Rows from block 15 of the encoder, named by matrix and row number. Each number is 500 + 50 x the weight over its row's rms, rounded and kept within 0 to 999. All counts start at 0. Numbers have three digits each. After the name is the row's rms in percent of the matrix's.
# convs1: grouped (2 groups) 3x3 conv (encoder.blocks.15.convs.1.weight, 208x104x3x3), inputs within the group 54-71, a 3x3 kernel for each
convs1.121 084:523548512531565564538550518469483512453437474475633534456463486504617492521504480496530485551573498524494508483445482455592476500462490490519462549594554549565525479518520436515477492508515490474498452536501592511481555569485623757580507492505500543498545480556486533525504562482519579536521519515470561489497606547492511484526586502516562506423355459492573593395530604384450550549528478463502622462473505491553510543653528506532518478495479474653524500470498502479508457538488515506518
convs1.122 115:495481489472441489451474482484491451487639311439295403534522522511467499490483488497483509482436468485474469550507532562384527567520498492530498494491446467424477473520501512480504528548506549550499482525452454445458454479508480445528462520506502459434472774426504440413492509508469447466463478469501488499527416503482478506463401460541489520546597483488441474501415543471580460564547466525582435525486451484493496464424474480461461534530520529403493510498498522516523545405520513488484
convs1.123 094:503556540541668562483499488449498461513447516472491524447506484521518485460545516530540504559591511517568507421458463460477560495548548493505486512580602490615542491519475549596440485430481467452501497387476509563490529567531567537561524567534473496511461518443502445476471514492550593538494495475498547499576602515511494499496430452554410503557522570511491510591446456566448485494524567440553476526479440515553517552632519502544511415461499475508545480561543486506474495576484477522527
convs1.124 116:453449469470477506491532503439502501479378568412509528414432464409586453467517476440407468443531510489514492424363430415641504486492491439396379483528527487563495483481508496527480477474476466435451571536487511562519468456468485524476470514480523574519537374579483467536443404468470522501442519486408428463446521447468486481539593522510568547423406520503579520463616467496433443520524503422468544485455545455459452507563482490565492381375479368602485509538537489417501474577530488552503
convs1.125 093:525511493534582538497519487489527551447486597455538548451490469490604500470523509514509479505582510528558473439472482470586485491496502456482430508564528493575499502519461476563356477438415471492398614452394518556471493537470529509494486548506460560491525405550482509536500543494530634555481534488488548504520565511505512484511460508457459531536550588519523502492656418505393442546581552431491513536437529521554506524592503520565499439415505470560506485485553473484485416619512478518499
convs1.126 080:499535529507575524518537481515446437505481487460462462486479492500546465450491494495511523517569513529544502449496467519494472481508485493548527520592572484533508480397481462588507519535491500563508493533563478429414520583518554606609510566490485534502514578433493413472490532509531595558507532489507527481535600575496531489516370467534496476634594532450396519406588629605645622468408484294733343503332403532563546528610580516526477498576522587564506504510518489468491549593482571552500
convs1.127 084:550549534541545532558569500494563497468427549475521563516506502515610483502566545525581562543576563555572557473487469450652490515548550540549539548551630553624575510531515526541500491507511499486445578403513539537517500567520527547557523575515485582499559418568497401479511544506516576528495546508496548504514558540495522493516445502467585517514460512472431473449715383478399380501564530456516472462430479507538506564595535508576520463473488466666461507510523507483485505595504526556497
convs1.128 092:504531506560558558532562538453487502446394477489661506462491520514612513488525528531548527529577537503517521463440485416651469401442509537545531550612580564603550483535532488497483445436492469457535517547550575522502508575469592733575511563533500478535538451524559589532475555502508545553496505524467555513548634568481523516571649481452529510427317465535611502437499575449424529507468489438453566517465548522528493562628555507544535449482514443664526399504477500488532460517476473509541
convs1.129 060:477465514504436503479490472493430465467384543494514498427438534457522490414447519486497535449463478485480457434487540435562450401467484477473474443455481438442503515491554461490484485501534479451461519413439516521499518492494466432505424342444568530376538327467519516487455472522473508500421491492486445548443465509435445498556627581465458471485378526473567526349562460427432521562498463513523638507571518496425489476499473465483497459520508430590520391451443524510555442473464509485513
convs1.130 106:537553511572643586526557530485501483489578390490382432510519480497487499504504504505515494557554524518522517494476489474427519495509518517563476574628507525521523508492472518481465497416409546510415497512374505471459510556517571606624510577559478463480398618472462482521524567504528576523504531504525524507562559507528536499452420464466341456570589524506364505489316435540493488508495584515403465546554511497555501583614551522575549463513494539538575515578527515515545527493543479457538
convs1.131 091:487455438492484453494490466490554539455391531542539451508463449508549460541521509511453436547490434507444497487453415526587440480455490525458417522491473562539471557473446571510388531384478573475437631497383535495457508460439522493472480488486516585519500378577488543470494420403497498395478460477472494468510499454449458453491503494446514536465434480556549565441656447502377482582562557553506539534514528480432459542493470505517472488447445499587492487488491526483426543542507521500512
convs1.132 093:522525490541592527521541496462486489494482531446475539466510462490546489470514501535542491531621513489545529488412460491570537459534544498494449490568568509553526502491485451625512425412462487477467565403473519529532537534525594534512528571543530530452537504451530460481496525499526607530517512524525536482564616522514507491501442470564496465527536577583528522643541419564461484569617531477494448548462530513537489533587522494555494490452498473542529480475533484436464378715525467534538
convs1.133 068:454518479516383534470522498533557483487626340527446467533570519528474524488484513456468475455433545470442464517530555540453487512471513521545520547471494506431475466472543504514527509486496557455474508484429510428479484469510468495500485459521486507446518568467512549489452486489499397485492471502494469526474441485483482482467478498503493570490505516415476506428432543441463557500603550605393511504609518468410433436376464486413461476495462464458499460479462512554556536464633542523501
convs1.134 096:522547477521568547522548504491466484469592463441475469477515461463591491456454454518533486541547523477499473463461486452525475443450432466464394488573489452499428538568482498551457517504459517484426574594423494572458531565483538600516467535509461483483561552504466517502529605505558656579505607518492540480529597529522549507503474516411426481519519578494474571415588498423367467521559521461559503478469466522539508549610521517579487497508482550611519494536494501512470482521529482546496
convs1.135 102:481535494578565554505519531497458457468574507563535465503527485522592477513518515518533521521589519539517518505483483537489456496452494539552537553614591513527543457501494477468535520523500447487489404614611464430457498540514574625549473495499482440493460597442521524437505491522510550498495520511503522471546571568515532535544542570566476463462416472445491522600435578465554558434381450471653494501484475513554533536593526529534544501513511592495515479477499514476504539492464513476527
convs1.136 080:478482502483440477476465488432511532501455496532526516474459493450490480512517544461464503459474498475516522459467523446578564518480529442447494444471540513527511504446550427564449516413498541454453565457478530555530463453512476431470497520531512552462501403508518560531435426508420479500473446487437438502436492465471429460461532529511512549511478537539519516554680392541389427532531522546419393520497492428421460439449504462468508437453478462525531525466541466446561427577528505489551
convs1.137 107:510525499445514419431424402507453518488482561480444537510596506482453543480445471492526520422519414419446425495535477534456540476517515498534548478481504471501502514508494531570452485456467545555499543460453530575497510528538507475492467535512511442483478551495521485490490524527419518410444420398497520514471505430480404409470395438565457465501607490495448439630446387550481442502533528474444408559475489509533531441465492432469437545561503550458524533519515508507493454586412444397442
convs1.138 095:459426460432502478460494486468483489469386546552505505418476500440547518440531487437412496414530528430537509410397504385617545417493512436416452458476540452550532502451517455541488490486495501480520557396508526559463455440462464462514491496514513543470523370456531461500409429467394519525448531493435440454438535458448452482492464485523552471501440533546539470492664428482386448537598510516484454508418516435430458474506513443510501438450514476578534479492550415396496399616554445547520
convs1.139 073:548548553544605516556533504487496517398453501488582491480525479516582499521510484479534512521560489494504528449495412439614502466443474457550482518556582536556541508492488468565451446444466468444448529476519502514515509578504588625497548556515493537486481411535523453471519541496548595523512550514495507494592631551499499481547548502513520486495443529549531566518539410506475478520609499474515612510525481501544483564635539498539532485495465458590488480508480449483428492607499489448467
convs1.140 114:468497503502525470489506464459440490461360596400575553443493484446556462459538462488514508496547501482544486360398467386635497454477519470462474451463541467575523481507509500524478497476466503475501565391513546594490468522511455427485475497522502558466510292535458478487457531500491562499458517472459501480448501450452470481457453528462579493543496553426460468436745443471381407461522497427530508453450454486558484497559508489561500410403501414566461499441500445451472440600495465515516
convs1.141 106:528516525553592538522536490491518533484500561416492477466474443455549510481549479499529489549598531510572495431461413460580477496530499482490448508541551476563464553501490586572462505489413493502407607471433560568499507521483526510542489572514510581486556501525455518469555559551586612586544575510516527507539565510498531491493437513496499534567580578556498483504702404531448456571573526500608453498555452523554507553587537490574496480467465496506467500494491502464486510633543503555502
convs1.142 072:489481495434419436472433453465489451514674503452517535532456477466459491493526515481469461456472501491481511466454523484503530481512445456439459428446459421474473487518493496435601500557526398487465298655647435502503481430475449414481471466408426443490463716446495459507468465475462475437484469507502475487518467507507486522523451522533522487546546519466490479572471460499656538453414505475554469558499520443477499463426460444447455481496530495481465504533478508512502501454491558502518
convs1.143 087:502485457457435486507474485508548518510621415489402445535527506517482511541486548506439451458454430485429463527551555515478539550544555541528473534508479498455492496475523480546478522462508534502436565541407499501481443447468457421458463523528510471492507613486497555499446433465468444444479420430489485486471425459464439465447511467451471527503587522570545525515420542518500523539529521583390476558536517447412448490433464492454462514510473516466526521491493517483514490515505517458557
convs1.144 099:523544502536649535492536501450519513463435514488537525472500466505502518471519461522548510573580532485525510448465417524550541512510501490514466511530542473569506508492401612566390450374493521484469530347478550524498496525493547491538514557526508569443430439496471488434527517502535574540501535506508531480576616530482494518522414449473531510514567599570479473507550449547451513585617551430521488533502510491553503531610525506530519454478463528518525492482519519474453514636491478490518
convs1.145 113:536533518531608576487537517488545506494502476498519534413489466485564523454442473488517471540592579472526498418438487449535510496501526470522479502533557456529509480462471557609494486444457509437430611463431499497465495499482498534526475548555455508479500473513453527493506549498554639567488539497514541491527586544490485475507465478480462508544598577537525480595565448547497455495542478505491487507491478502529499515608535480531523423430491433524542485475534443438447475662558447487489
convs1.146 072:505544527526644526474526481478478416507500445475384505515487484510500448472510480511520500501573535508549486439474529457352484492554466540540491512601525498533508527505474526521477494412461532546523414498460565533524485569544550659578510593519499498451392623415485444465510513524521611527532512525519532507597683522517523482521444434536416439501576496555419465608297511473600588555469434494444480589495477526538528548630536522508520486522505562506560450540520496540505515546519459477524
convs1.147 090:524579539532599542518567533509500480495549549464500436476493467513606482455522472534519464562572518501532508495477476476539436482501453500499444512586485457546458519563461554549395467411396488452390631555315548605445493543485503575504510590547471507487549449604495587484523593513570620539536559540524543471498576497510503488528469507408404501555581590570512556436584515487369467523541519475518585508492433501526519544616536526595524509483515515546504516519499477507476464579506483474500
convs1.148 075:492466464455495442518458451509492576491462607509505579497521514512519480524503526450418432481492426513469469482509421523568489529484515506474412498459442524537481541507500500555453523473464492419438539469415523529477451472429524460452524486472468507498467454521490521544476469447483454421454468434445413398493451398495429454486517474526519505506534507599573543575584401476421425508510523457348520489469521450414453492463449508478457497461462507567536517491537528427409455648406508452453
convs1.149 093:503557536510562550523547528500530502493536466479488387462520481520555503499511506515527518517563511510552483482456518435455508441460522508530476520576532504525479510555530459559397489445469552512425593492375511562512512525523484528558483542586448520471530461578504528486491586526543622549526566503498535523522550510502548480497476509388423483496556551558524545446555453529406519516569506529484480519460472516577540564574566521564538458455486505486552464513517475512534434574494466476530
convs1.150 053:484460435529479512528540501509557505466538475513476481470459502502572489544513480486463476488493505479488519514514477492526492516502528432393388516519514470472495518483509475580470525484557553519431541533478532495475455443453459510423480470509495546484496469539546525466469393406466515459483494510470447467515537469459551491408493459351529468468482453532519545454517507500352473541675521614443507578496537420372386522487490473483465460490458559542532533505522489475462443492512557595555
convs1.151 098:480420477494491509526504477462553517455392479529489500441483447483510467542513544438435460529475482511509484487460530464498475548490538461452456528472480574552524507478522485507403519470487553502472574497429560550551485442456495434474525467508516607541503413544517536544429425455516473422506520473464476475487488453460505462492550521430462568455455491601598556454574453489436503535498494605448513553558501459424446507451486526506487464390455479516454527463507461489486538495565524536543
convs1.152 083:499527535534544559521510517518503553501497527532477510502514472548623492491477453518519494534525527469512473468475495509560509477493450491525441504634504472522484544593492514561436446367354514493402536637359490481407482557497552650536472538526445458477461475509512563526508553502540587552486502480502601515524656525446542472535565487410408557450465543574573600462524501490459539509484552482451513504483536524514503536566550516549526492432549539587585531536488488594533479480521456458482
convs1.153 072:524551548542591542515490473434489474521500567458507553467512464485549532467591492500543544508617535502553520446444491452558510472533515480494531486599595541575527511497538504568518477479543490478521427377564546540513523550591577679590560586515477503484441594401589429480516509527549585492507496528542506502542620507509513485495474457508458410541424508514474565614435491562461549561531504475493527508485502528548537503626538504515490506490550529573510472570503492453528481592500491539522
convs1.154 110:521549531539583537525551506439495511456452562504578528432486489509554512509555486494538505567614560528539524430424453473615530505499514506491455535541577524615538505484480560571447482442458452465439589463462550547458524535505556546539504563525490533459478449523535551473487539527553591516485536505483538504571602518493508494565516505447527518486478591575479429457591370489368454512540495388519525515509519501548516551634550490571519422433477478577527488499521471439471458596500486493538
convs1.155 103:495559549517588564490533540434471497451453500484465496452472489493579520457508460494496506527595531488531470456443490423566523434466447445495477493582536471532478552511486492609476421352363477455467513516417484526468504527512526571539481539487436463475487406474508522505495509499535639535483525487486547510536630513490507507558646594462435539495464554580641560535507405524461509504546495495479484465519615475530498537614517486534492433412493426590552454525527485449491418580531428492487
convs1.156 122:524537504546556535498542510499497457467541486410423415447478432453501489394465423505528479553542535476523489481457427478452448435464457474487427504525491451479466494513510555538506500466467538546450571479449499531489504528519530526522487594541464501468493547495459470464544615542614640582525599536517529484541566514488520497507434500456452481578618564504514490475615411471455433483581448460574464441502387532539510565566559517581512491516487506528515457504471477511499544539545466534510
convs1.157 091:526535509531641552513553497489433444481560383457448463492469461517570492478477499554502491506587507502507526449430506476457504425527456525517492514590498472497469544437480461535429486448475548555506503491434497444477522562543525642590508576520463514415462615421489443430574550486519626550542541509527532492559662498530519483488355458483448457534629533530420511515452538503569570518560418435498415523403472521545530551619532525554525497527552559570577455544484539498468477546515481526519
convs1.158 073:515466447502482454505479469501547492463532441500499506521508463501561438516515497461480432491502443475480479562543451532535394547551450480494386487513386475493463535577461513585377528454454573550384588644334580546446462483364436478385499443450505515528506446576424565528510522456518498417519540505473524429483514369474477423508580511481432536492507516583613564502544565558454563598553485575543601559580459441466409523447426461488513507457441512530463494466486514556495525476475534523539
convs1.159 093:511497496496389491438417452514531525519621387556466508534535538532455494547517521499472466470432483436400466503500524506463534544525522537513513550505449504486468535509483520526471514491516549466469572453393561480524494494458466440486486500504469480459491575515502530503486484449471423435484429418518488498501432448500460464467496445467483504515549502532483513430476497431445498504484521544376448575504542477460449499415470472477468501483469489461506499471470536478502546451551492469500
convs1.160 078:492549495522561566532559517532508491481467578431452527458546468522562527477514514522584482548583567507565504499531491485546532479524484512518502569569590513617539465552487554535470468435428518441410569505403579571448536559513532554589503619528506537504502521545494502442510574531551594583513524511499566472571561538516540476546453457472451551564534587557441494473542404527361410532544536418513430493538454530531497530606555506562525471473494445551499453479518480502482499604528458515482
convs1.161 108:508533518543587545500546479486563499473444519490504555456527463515586513498545462545563543607638577522583508468443458537634549525562519482514478548554562517597534548500491602544494497445379495524475553398489534490488528568531551543511511559524576633493566439466492485543516514492557592547485573488492543497544587509480508439522455486475501529565585607551478427457629405541464470563581483413574413452464439493561518554615523493551484429425445497603486491507488512516513540630588530622511
convs1.162 067:458483515493466507476466485481479449475442518439559480466511493434465480467502503457481512419476485491423475508515540448568507443473457460511498491452483515487474460527488451554515464489524419440506410570533554519528498501461458538441458386415492421509504460537512575534501495487440407429471430461411437482421513479451437486537704593491494530502425507509635548532381527488542539490422520484381605502592530458452471457452474445411444439463501433553466432508519541528550484485471501490504
convs1.163 098:500542512536572532522564519512556575493557562480482520492495459504565515515526500513539481524548526492526507448446453495527494511540531487534440561588521492549507524524459529569428481462469467464374524583391531560496537560520528567520516563507482521503537538571513528526492561495562619537504542482514550477517554498501534485496518529447419542500499527513476528499522399555386458524533570478463524532529556524551512557590544521594503438379464493552513528551557471506480468566500465537545
convs1.164 104:515574511532552563516549528464540500437487579398497453481530468499563506484521458517558519567585531505547511490491453513583446430456436475526440535545541497574475580596453660598465462388384517469361602501432583577456522511514508538542524561516471530437513534578449517491528601524592612536503536512508548497524554543510515509512468526402428522515613561507494498452562434491430415503536486445552479503530479512540512532599555512563540496451476519557510503484491511514460522554492486494493
convs1.165 112:483473454543596450508536462521463445552423495544583428445437456520593379465460436487484480559604463510504458481468433502583415477447463510483494540556533530513473496483485513446521510563530486533523523484576506481484540541482572565496491461448515609449603381534489511474502488456559604504488503494519491473557539525500537488497450474456577425471448471443375442314709485380412491452478464443692421429418479510530495572589504511557522507506481510560401494426418500460438515549460509527479
convs1.166 082:499482460477448462459491478498516465528614403461467468516485496523479493466465468466492465476479491464492474533497486548435526540464464494513476471462482478455445470491479462433554554577544472577526446582536429414448491506491431406515468484449492510490497674407477455429487490501498478488493489535485471489466404535504529493531402479512476536592587487447406484427447607506678508441496499421829384488498450490473502452452482487496465547549533551387498555452501483471469503351473537512506
convs1.167 110:522530495526610535509551500432429437453470533471574472439485415443533448455478426511545493561576499475509498429461431469523405439437414431440426507585492484487446562589522522523408444416430488479433526445389552494450500556494538590517502558504462447402485458534525553493531569514582606555498549519528547483522626507508551502518501546417439465532510539533479520368639481452381438551552531478547484485507435497552510530627547504565506476521504518634508467457480491508517461540501471503517
convs1.168 093:531547519552622536504541508451452506476515516441431479479474468487459464433494441509537507542555534494498491459472481478402501451499461470544487475565469474524495509477506541575471485418439520534530507453403521463460510553516565627583557635520404449409383588443468433438538546531570597552527521521536520500602612520518537479477419505525455450543585516558463468531436440511548516493524428455502409495481457527537531549598527523547485490514540502520505479524487506513487537592554489484483
convs1.169 104:532530531559584539538539525512502530484583472473401434529559485488494526501558515524518517541547506502534515524521511495407519508521515529544509583607531508546483492505497505561412503482462536533444574534389512534521527525523562539562541593555521502487514595520505519496521563500531585491501545495514545518539538483517529487475433465448428482544593514528479541455397484555457474523571528538394483573495491548536531563578565538559504526535511534478519530539511500490468513563497528483519
convs1.170 094:508535483525569531493592466518523482499471571475527546479548488523640532504535477572598561638639613527596500491487500525625498501523506520551500557543566519566502568518512550498548507532488522524488561425550597570495504562500515522503500552495564620532645498570541510528520555491558597589510574504506550500540562551463522467486452448484527512528558551509453404400658447395391371481545438453557443461442407530567497570598542523590491455454430506595448440463439547533518550582578513600534
convs1.171 089:510539510529618527500534489502518520495459517510504525448491487456563475470483500509522468518582524512513509452481519479496508495473520498528452512588517448520453454484499444650415473404453508470439451471411503480467525545526556590534467556523497484516519454493477500511497552509515644516470532518524530472540616478494528497504461508473455493486522506543609571617482495510561458548556502509435503499560574493516495535605515459513492489470511459536546498471546443441474391611478458456525
convs1.172 107:513561532535591547511561524509479533490471519485450537475513492480576481455483463519542490520595549468538470444542496414551504420430456488488475503565524459532491501590451481537451394384399531497438519570418506573478538547499542602569485580513427474480500457496493490476507585512547610565484507503503575489528615516494535490515472585441373546515510566544454534556485455531467467509508583502456472493517508501559495537643538501542491496489530469560562456503512459571514404560523438458482
convs1.173 052:445453468444467475509493465520541478528398440520513492521508543479505489459476468473415546485514529457407492484508485395576483458429418443452453453483463512516422473509549505471475486424497561549497555519480484450483412470390463471506450410440471538484553445518506511472483485528427461453505450474462451524384448516428439496480543482369528514454412450496619467376651503411356512522504439544417558468529538473399438417489455514478460472524510463597528480472427513443587424478556484484565
convs1.174 100:533539522513593556520514524457502525500450557458516530457504474515564502462468481511509470549575525498512465483465496486539488464478465496498438519532484469533463460455442532661437458436413482427420528410369499481438541545491537549501518551500511522525470416556510524491520517500558599512475509512484533480552625502465531472522488476473409510495530485580556499595538542526552459521529530453439598515539505507518509503589494500509460509443533486546504468467498433436446490680472463445462
convs1.175 098:461459454447490433511497495517502571474440591514543541464517494479528491525525508463445431465480465495512484431479442451558483499521499477432473469483476532523529511516516472589434518445480499458458563405458522567491465430452465397431537523507501527499475398543490510511428452452405490413473487481440472411464465389476451469460431429525529455536553464559523496585625381554418421517552530503421435509406467456463438437469460480493488496491504519520482531499527495458443397623452468493488
convs1.176 082:515463506494484506489463492493436416482572459495560507482469453458480447428455412462458443445488453481429467528507474500511472522470462484439490446434501443458440472533528462481536468517508327472440296604603443451461493517490467491484482397400524465491537554485490486481523482516497459514517481516449462500456489515453518492478594502497474515463406465482568515489424650434544626527473505487613600479485587472479477463460465448402466525503483522497491528511491525518540519494487528511492
convs1.177 155:514506506485495503500500511477507529456476519458460470509523511493490490499506517502499494465535505491516523492502516469478514489517554502489497484486505485540525488504495456617406494426464530498467593483421537585540509459500491402492502567557497535496527491553500540493495536497488565488524509516487495475492504437495475480461473440494449476497619507539512486547496445504501493515570523561384498530547497499527519517517515500542520533493507510446512507524557492471457389604477469440479
convs1.178 082:493534517509522521537533536466497516496427544474639540512495507502650500497535515511553515541610531511533502509467490492603512501465525540509481569552566552596542510490578472509533507504517460449459500486531591570504536581515521575523530521510513565504616426616474502551484542516512585550496527528491524518516584570479518555511552504462516471429392462499537534321593530381348454535527462472528518419388549545575540544620559560550549505517518487682503502487461496458472458521486493519504
convs1.179 107:528571517568628568504525512515492480540621415484390441506523494495431492483480522503496493537564531493506506508477543491359550518521552525587539583645502522515495511485497518508485531492490563545507564483388514501520477519531518539606526605586491477463482649472494464451500547517531570522514526500535533518557567505522544486455377461509440481560592496490439520497391489480535492535514511515455443531462426506542508548597583547579541489507517511469533493520533491485514532488540532489508
convs1.180 116:465479496435444434448427443497479571505454578562494539500522569458500516498461535453455512429468430445437494489519493472513497477501542471501503467466504518498549488504542495526441493442484550499509533410501486542527472440461474429470472512512472480471465441498516502495424436500407474443431417431458464491448471442476433465510445458488526480500566512543499469527553408509464467520500488494395410511466471459441486419452469469463474531515530500518541483511535460502558399586467478451471
convs1.181 093:492543490523553550527535516483537511453425524441560507494510452497632488479507502533555495585621546501532548465466450461679492455523528519529461514578567514601519531494506511527515477462504512473445546458445584561446492583514545545499500560502525595483556422524491488485503534512527607578518554512485536485552551546492521508478533537445553494536478555484521448365663387478392414507592475458559489517449529522572527570621562533584526477457478485627472443484477487493460515570510513562590
convs1.182 087:527556537522619568500531481519503453484503444451416453490530501480434488462503475510523483500561538524519469472498526483405535459541535507572514537574529502534495480467478505569459514424444495520495521484441536540528498556564569586596524615567472450435405617429475441464554572511538573526535524467522544512606613533545537464491387477583456497564626590508494493576397459465520490497506490453466440548529452545549516558610529507538482471504554481458559494562569516461477502560556481427487
convs1.183 104:490490496492474516521504551483501457453630348523516436484461493469509474480428459479457501483472467473434461523527507502471476520459444507461476521469469459457454446469525456491518452549549462498491495525520501453486486520452463448490434410422498480480567491516495552512518496547458464490529502547463474527435442514445490506512688562459498553426402477414629578361464633412475643520502509470541587456541565460455465452444471501476479466486473482451482496472455527466540507487497521512509
convs1.184 106:478551510523564538529547501472516482501548515440510460471514452511591487494498472540556487589566564527548479406390416469600436451462447487480436530541521471528462544532513571524497514492450503490380596526436545526465495536538511532539487562497539597455603541554514504516526579501613632572519590514505568491556599538507552481503474527418460529521529524452450458408656446424415387482545487470591481459459504538546510562608573524605491435437436503608462484491477497494476536559536489602521
convs1.185 087:506525518554559544526548504515464486501634406520443466489508528498567489492460515517535501537555509499507509539476516517414475533457513565595522556635519520504494461481477443496481488510513532547502477569498465429403476561510557594564471529513497496490467658437472460455511524541525576524505524498501523476542584536522564497523486549527461493534501458467476557472421660523603542470384498348658385459450455517550532570586552490552501488533522562507537496492496532495531525491498521500511
convs1.186 097:501546490513547508542550503475525503412405534493572497487504506506578531471551520522541540541583543537555515461460461474672499514529548526512488536564563538620545539509479512539468482465488509507439563400518544519491522549529534476510527550509480577466509390553534457449502539530511580552503555489511547523518545510474524500468427489436586473501495557522472450438720377505355402501617558447552452518409481503559519523594565508581500480495486535601467518485508501481468466609536476550544
convs1.187 108:502532500551597574532537498478463483451544497425431465469472454460507446414454455518529484544587548496526500454408411419519488433442474459484441480520517462522481530471492546546513469405504562522471540456438456479439509568530544553561536607553459528447440567423452399402530559535619610601502540520538550501556581526525519493489418464472459487530570508511437467500541433511501542488534467440641424502490434510540504544593553484543516492502479491540489440516487494500478535578529481568551
convs1.188 057:500456490498461487507436495498534520515469449550542499534506492485492493502519542506454435501451490430407437518587478504486442462482442540449458502452391475442418544524528542455503462452508637423395681469381506459446494492467434470449393422442521554438496516514502440512532484446489431479418373483488471549401422508404407449451518545428454553432459451509526497424593519459327504517545511576472552521476565526430460512409501474438444508516529471590493517490496546516479503465611515508536
convs1.189 113:496481492472451497491499505536434458505619447477499508506463497497485465486492481473490474449453475495469511545503499555451498520486433491493510477481517469441501485489512463447550491550522394493534379600603444423462474485465486415448462430449510464455525612475501495461496477538497438489518499527436464478438372516462549502527542526528491511545478490472529514553432604533637609477474486461659519480516506500470493439436491456472502540490519546431484503469446523492520549364482574510539
convs1.190 077:532530528558568554507511508447470491498514501462480514440468485491541514462492495482490493556552554496517477461442466489494539467530484489499444507610517486559504514452477604608439463440408456423437528506402505518473509517493535618520537590521417460507453527552441497515484534505558623543510531532516564493620656526525540472565531492445399537551570564590574517543519429542522465496517506449474500513525488495515482542568523489518491485440506466517515488519517434438455508647536421483469
convs1.191 088:494475469446474511436435482502509533470417473493519533444446510440541532457453458434423494417527585394384479450469542412592545431457478453431489405441538420502485509481548421526482428362464535476505607456481500520437509494482477477504465492492498550491517369452473485486475447506426530573388430481491480519432489527429406479511494508431500455509482476557566501446698436472388425544589442513578470532481471467415468425499532433484506488500531474600534497481482475441544378579533394461512
convs1.192 086:520559513524563537514574522435453552437420518507551590445459449459578506475502476503541460548564539501525486420463436422588570445457498465530425514588535511581489485561487477540482440451485501388402578568421530545448514585538552608584497545509440527469501485471453551527509543511561557523484561517502596493540579536517516503548626568497443550428426507594594569492523409423465460515543491436519474453551511493516477550593557508537523451423505404570553471512525446532466454547535475513508
convs1.193 109:468450495439478470472444452486522522489392592504533527461480513453495514457488491461444467434458480414440489425495518391595498421477514483468472443463516493523507498529497478594455480438502484453512509470509510585527472457487474467450503518496467485520498425558520517492434420449420479453419409454393437422396516407406378436514548511507505491488499511556573510561532399530488443484475504464369523486506512459461472404492472431483455465493562397609536483557589448496502361641483407401481
convs1.194 096:505548508557590586503579538548519490506639353544462477522520505483519537491493530508511481515552517509489499500477471502436495530533507557582488613628495521478489469475458478463485485466485563525419548528434493422454475552472537603584499567493505459500473593463470444465502527521507542536519509542504540510543560529498555516450511469473467520508550501421513484378406635465598601514510540419522465458483563550549505570599570512541548470504468525466597504545525519518507501509515508500519
convs1.195 083:535567509545601578528594548486477502579482433492517535465448479463576529506471456521504476495573514518495458424437517406559472439484457482514445507633558458542452514514503436522436533459438520494447549561413505479492500584485546622523460519525492509518625487455508545520496562520531605564494559495525555483552630549480504499501566513463464528481452542532570545419567590432458536482478525446587483410564532513534516544619519522549495452444539498576601498513505504507469445525546515573479
convs1.196 137:503490518523508493499482504519554558471438574477493448494485478473517487511510495501488526529530508482523501450429477466493518501530531502466486519486520531542505481459484548608430482402466522470420593470410559571475523465507459370479524538531522575504469418551466539460481482504542571513496500492483477473523489468501474454454428491434509517528585529506492498473594384523427469573598519478433482494478459528506526522511537518545518482426479446475462508492542459430469501637527424461519
convs1.197 087:489520521519559559490503511491504534499504564504526531457466441523631511490508492480500466543615514519509474448460459483596484472483467497508416540574504490527458549501498514576440473423443500469444568579343473513448514522496475563518472529528465494498553422532478501497519552519560622553504535517513529527523602506458506474511571519432509498494450533508626491494625479520428524517577497506499514507433515499524515549633552504545512470423513451602516478463545502445454460586524492502490
convs1.198 092:491518515550548551534512511490518455484615460441443427486556494478525540464483475498497508511533525500493518527479512480416492459516491494580470545576493501534470522505518506564439492431484562560481576540436515502527528556530559548551515616557473502409515603487500519469543566544571618546558558536504546486524529509511501523480365473447421442593633548493426517398424461505489439538548482490456535529511483505561516538562542526528504552526487521473553505512513507508503532538535516501508
convs1.199 106:483563514560509540526571526517578563453466552495504511486502438510615494506502496505491497546571513503545517465454461490555527504534515517524466524589529527573467523511468523511427515469444552458394618557377552531464492535486494561530514542508537563506566411576493537502516525488545611535514552518498532490503538497509518494468499530433500506501502516531507555477619471540424510519576577530481454529482524511543510557609539519585525438416490515583546528514502488479498502505526523561530
convs1.200 083:494457501476448475520499499485559507474393529501516501467450467455496436518501512480457494455433454479504510463463470442582466527503512483465428515485478502540497513507488456546441540473510489458442543551394554568502489514425438461470476481503530520507548385603438552541423408435430457437499494494426454458408502453471471504517663544449484558434413498537620577489570518521482508534516504508440569466573554437414437449450464517526500385375462415551484502507519526492518470505538538530529
convs1.201 096:535525497568606557503530504516490482535631437514440462514522496525521474486479500495502479497576494513521494530523520541413519528475484550574540540608521508487521464474493465486510495497533517539542472594506463452447513531503540608596511565496497431470426659383438415360529528503526558525536521505485536483558589564533570539553493511546512531527473435488493500544416645487623505531398481417619409507471423517544520552629581530546514511519502557493553480485479525499523542492475516475516
convs1.202 100:531542503548545541540556502469475481401386682486636512470499496516639518499560525530533491526585508522523519507470464502637485492456470477539468538636562566622501529563522563527387475421453504481414539517401545551428503559516517583550517566517503487460497416655507493473520548515530602533493545510494567502510580543499510495525543556425472505484447595563555504442581432465355414536533522442511538474436490489536495534620545530564517500505506500612468473468515497517484473570495509479524
convs1.203 083:495524490539658549496507490530499514470493559482516498459486471452437473446512486508538518523628564482559487484483478530464550472509532506540520530568534501583514481485475554567496510416423524580539592450465529555450508522500497515566506552535519570450433556448457530435504538512527595546529533491496534511538527520511510497511387462539490454584607562483459493485627426563465472555548494456625382560553396534566526539577584522575526506503496513427518516494511461482462510586498521503509
convs1.204 110:505533502563560562526568546517471485517610393539491479509489490469526492474462481520519497501553503513480498534512508528467463508457468562560549590617562501472474443481494454428532500549546528553511497593552502441473530555484534580545473516485507482517542571504499495484530528509519527541544539539515545511504530560520578537538584514489553499456435418435571510425443660413504561527443510428643496450403520529539523558604565519541531533526508537480517482461482551519495542470494524520512
convs1.205 109:472491454514506438504508450478545551446448595505493504489490475514549460502512473468443424558510433495489477534485426537574422549494447479456392537516451490555466586520484615548348546428419514507422547592351521548418482470429481478447477517462488525538447396574491509515494476423555545431477498436468461418544511383461495450439478504400464495464511457564532547479572404516409442568605559517508600502496520480451437530496448480502465536452486559577490552496492505436401565529438495535517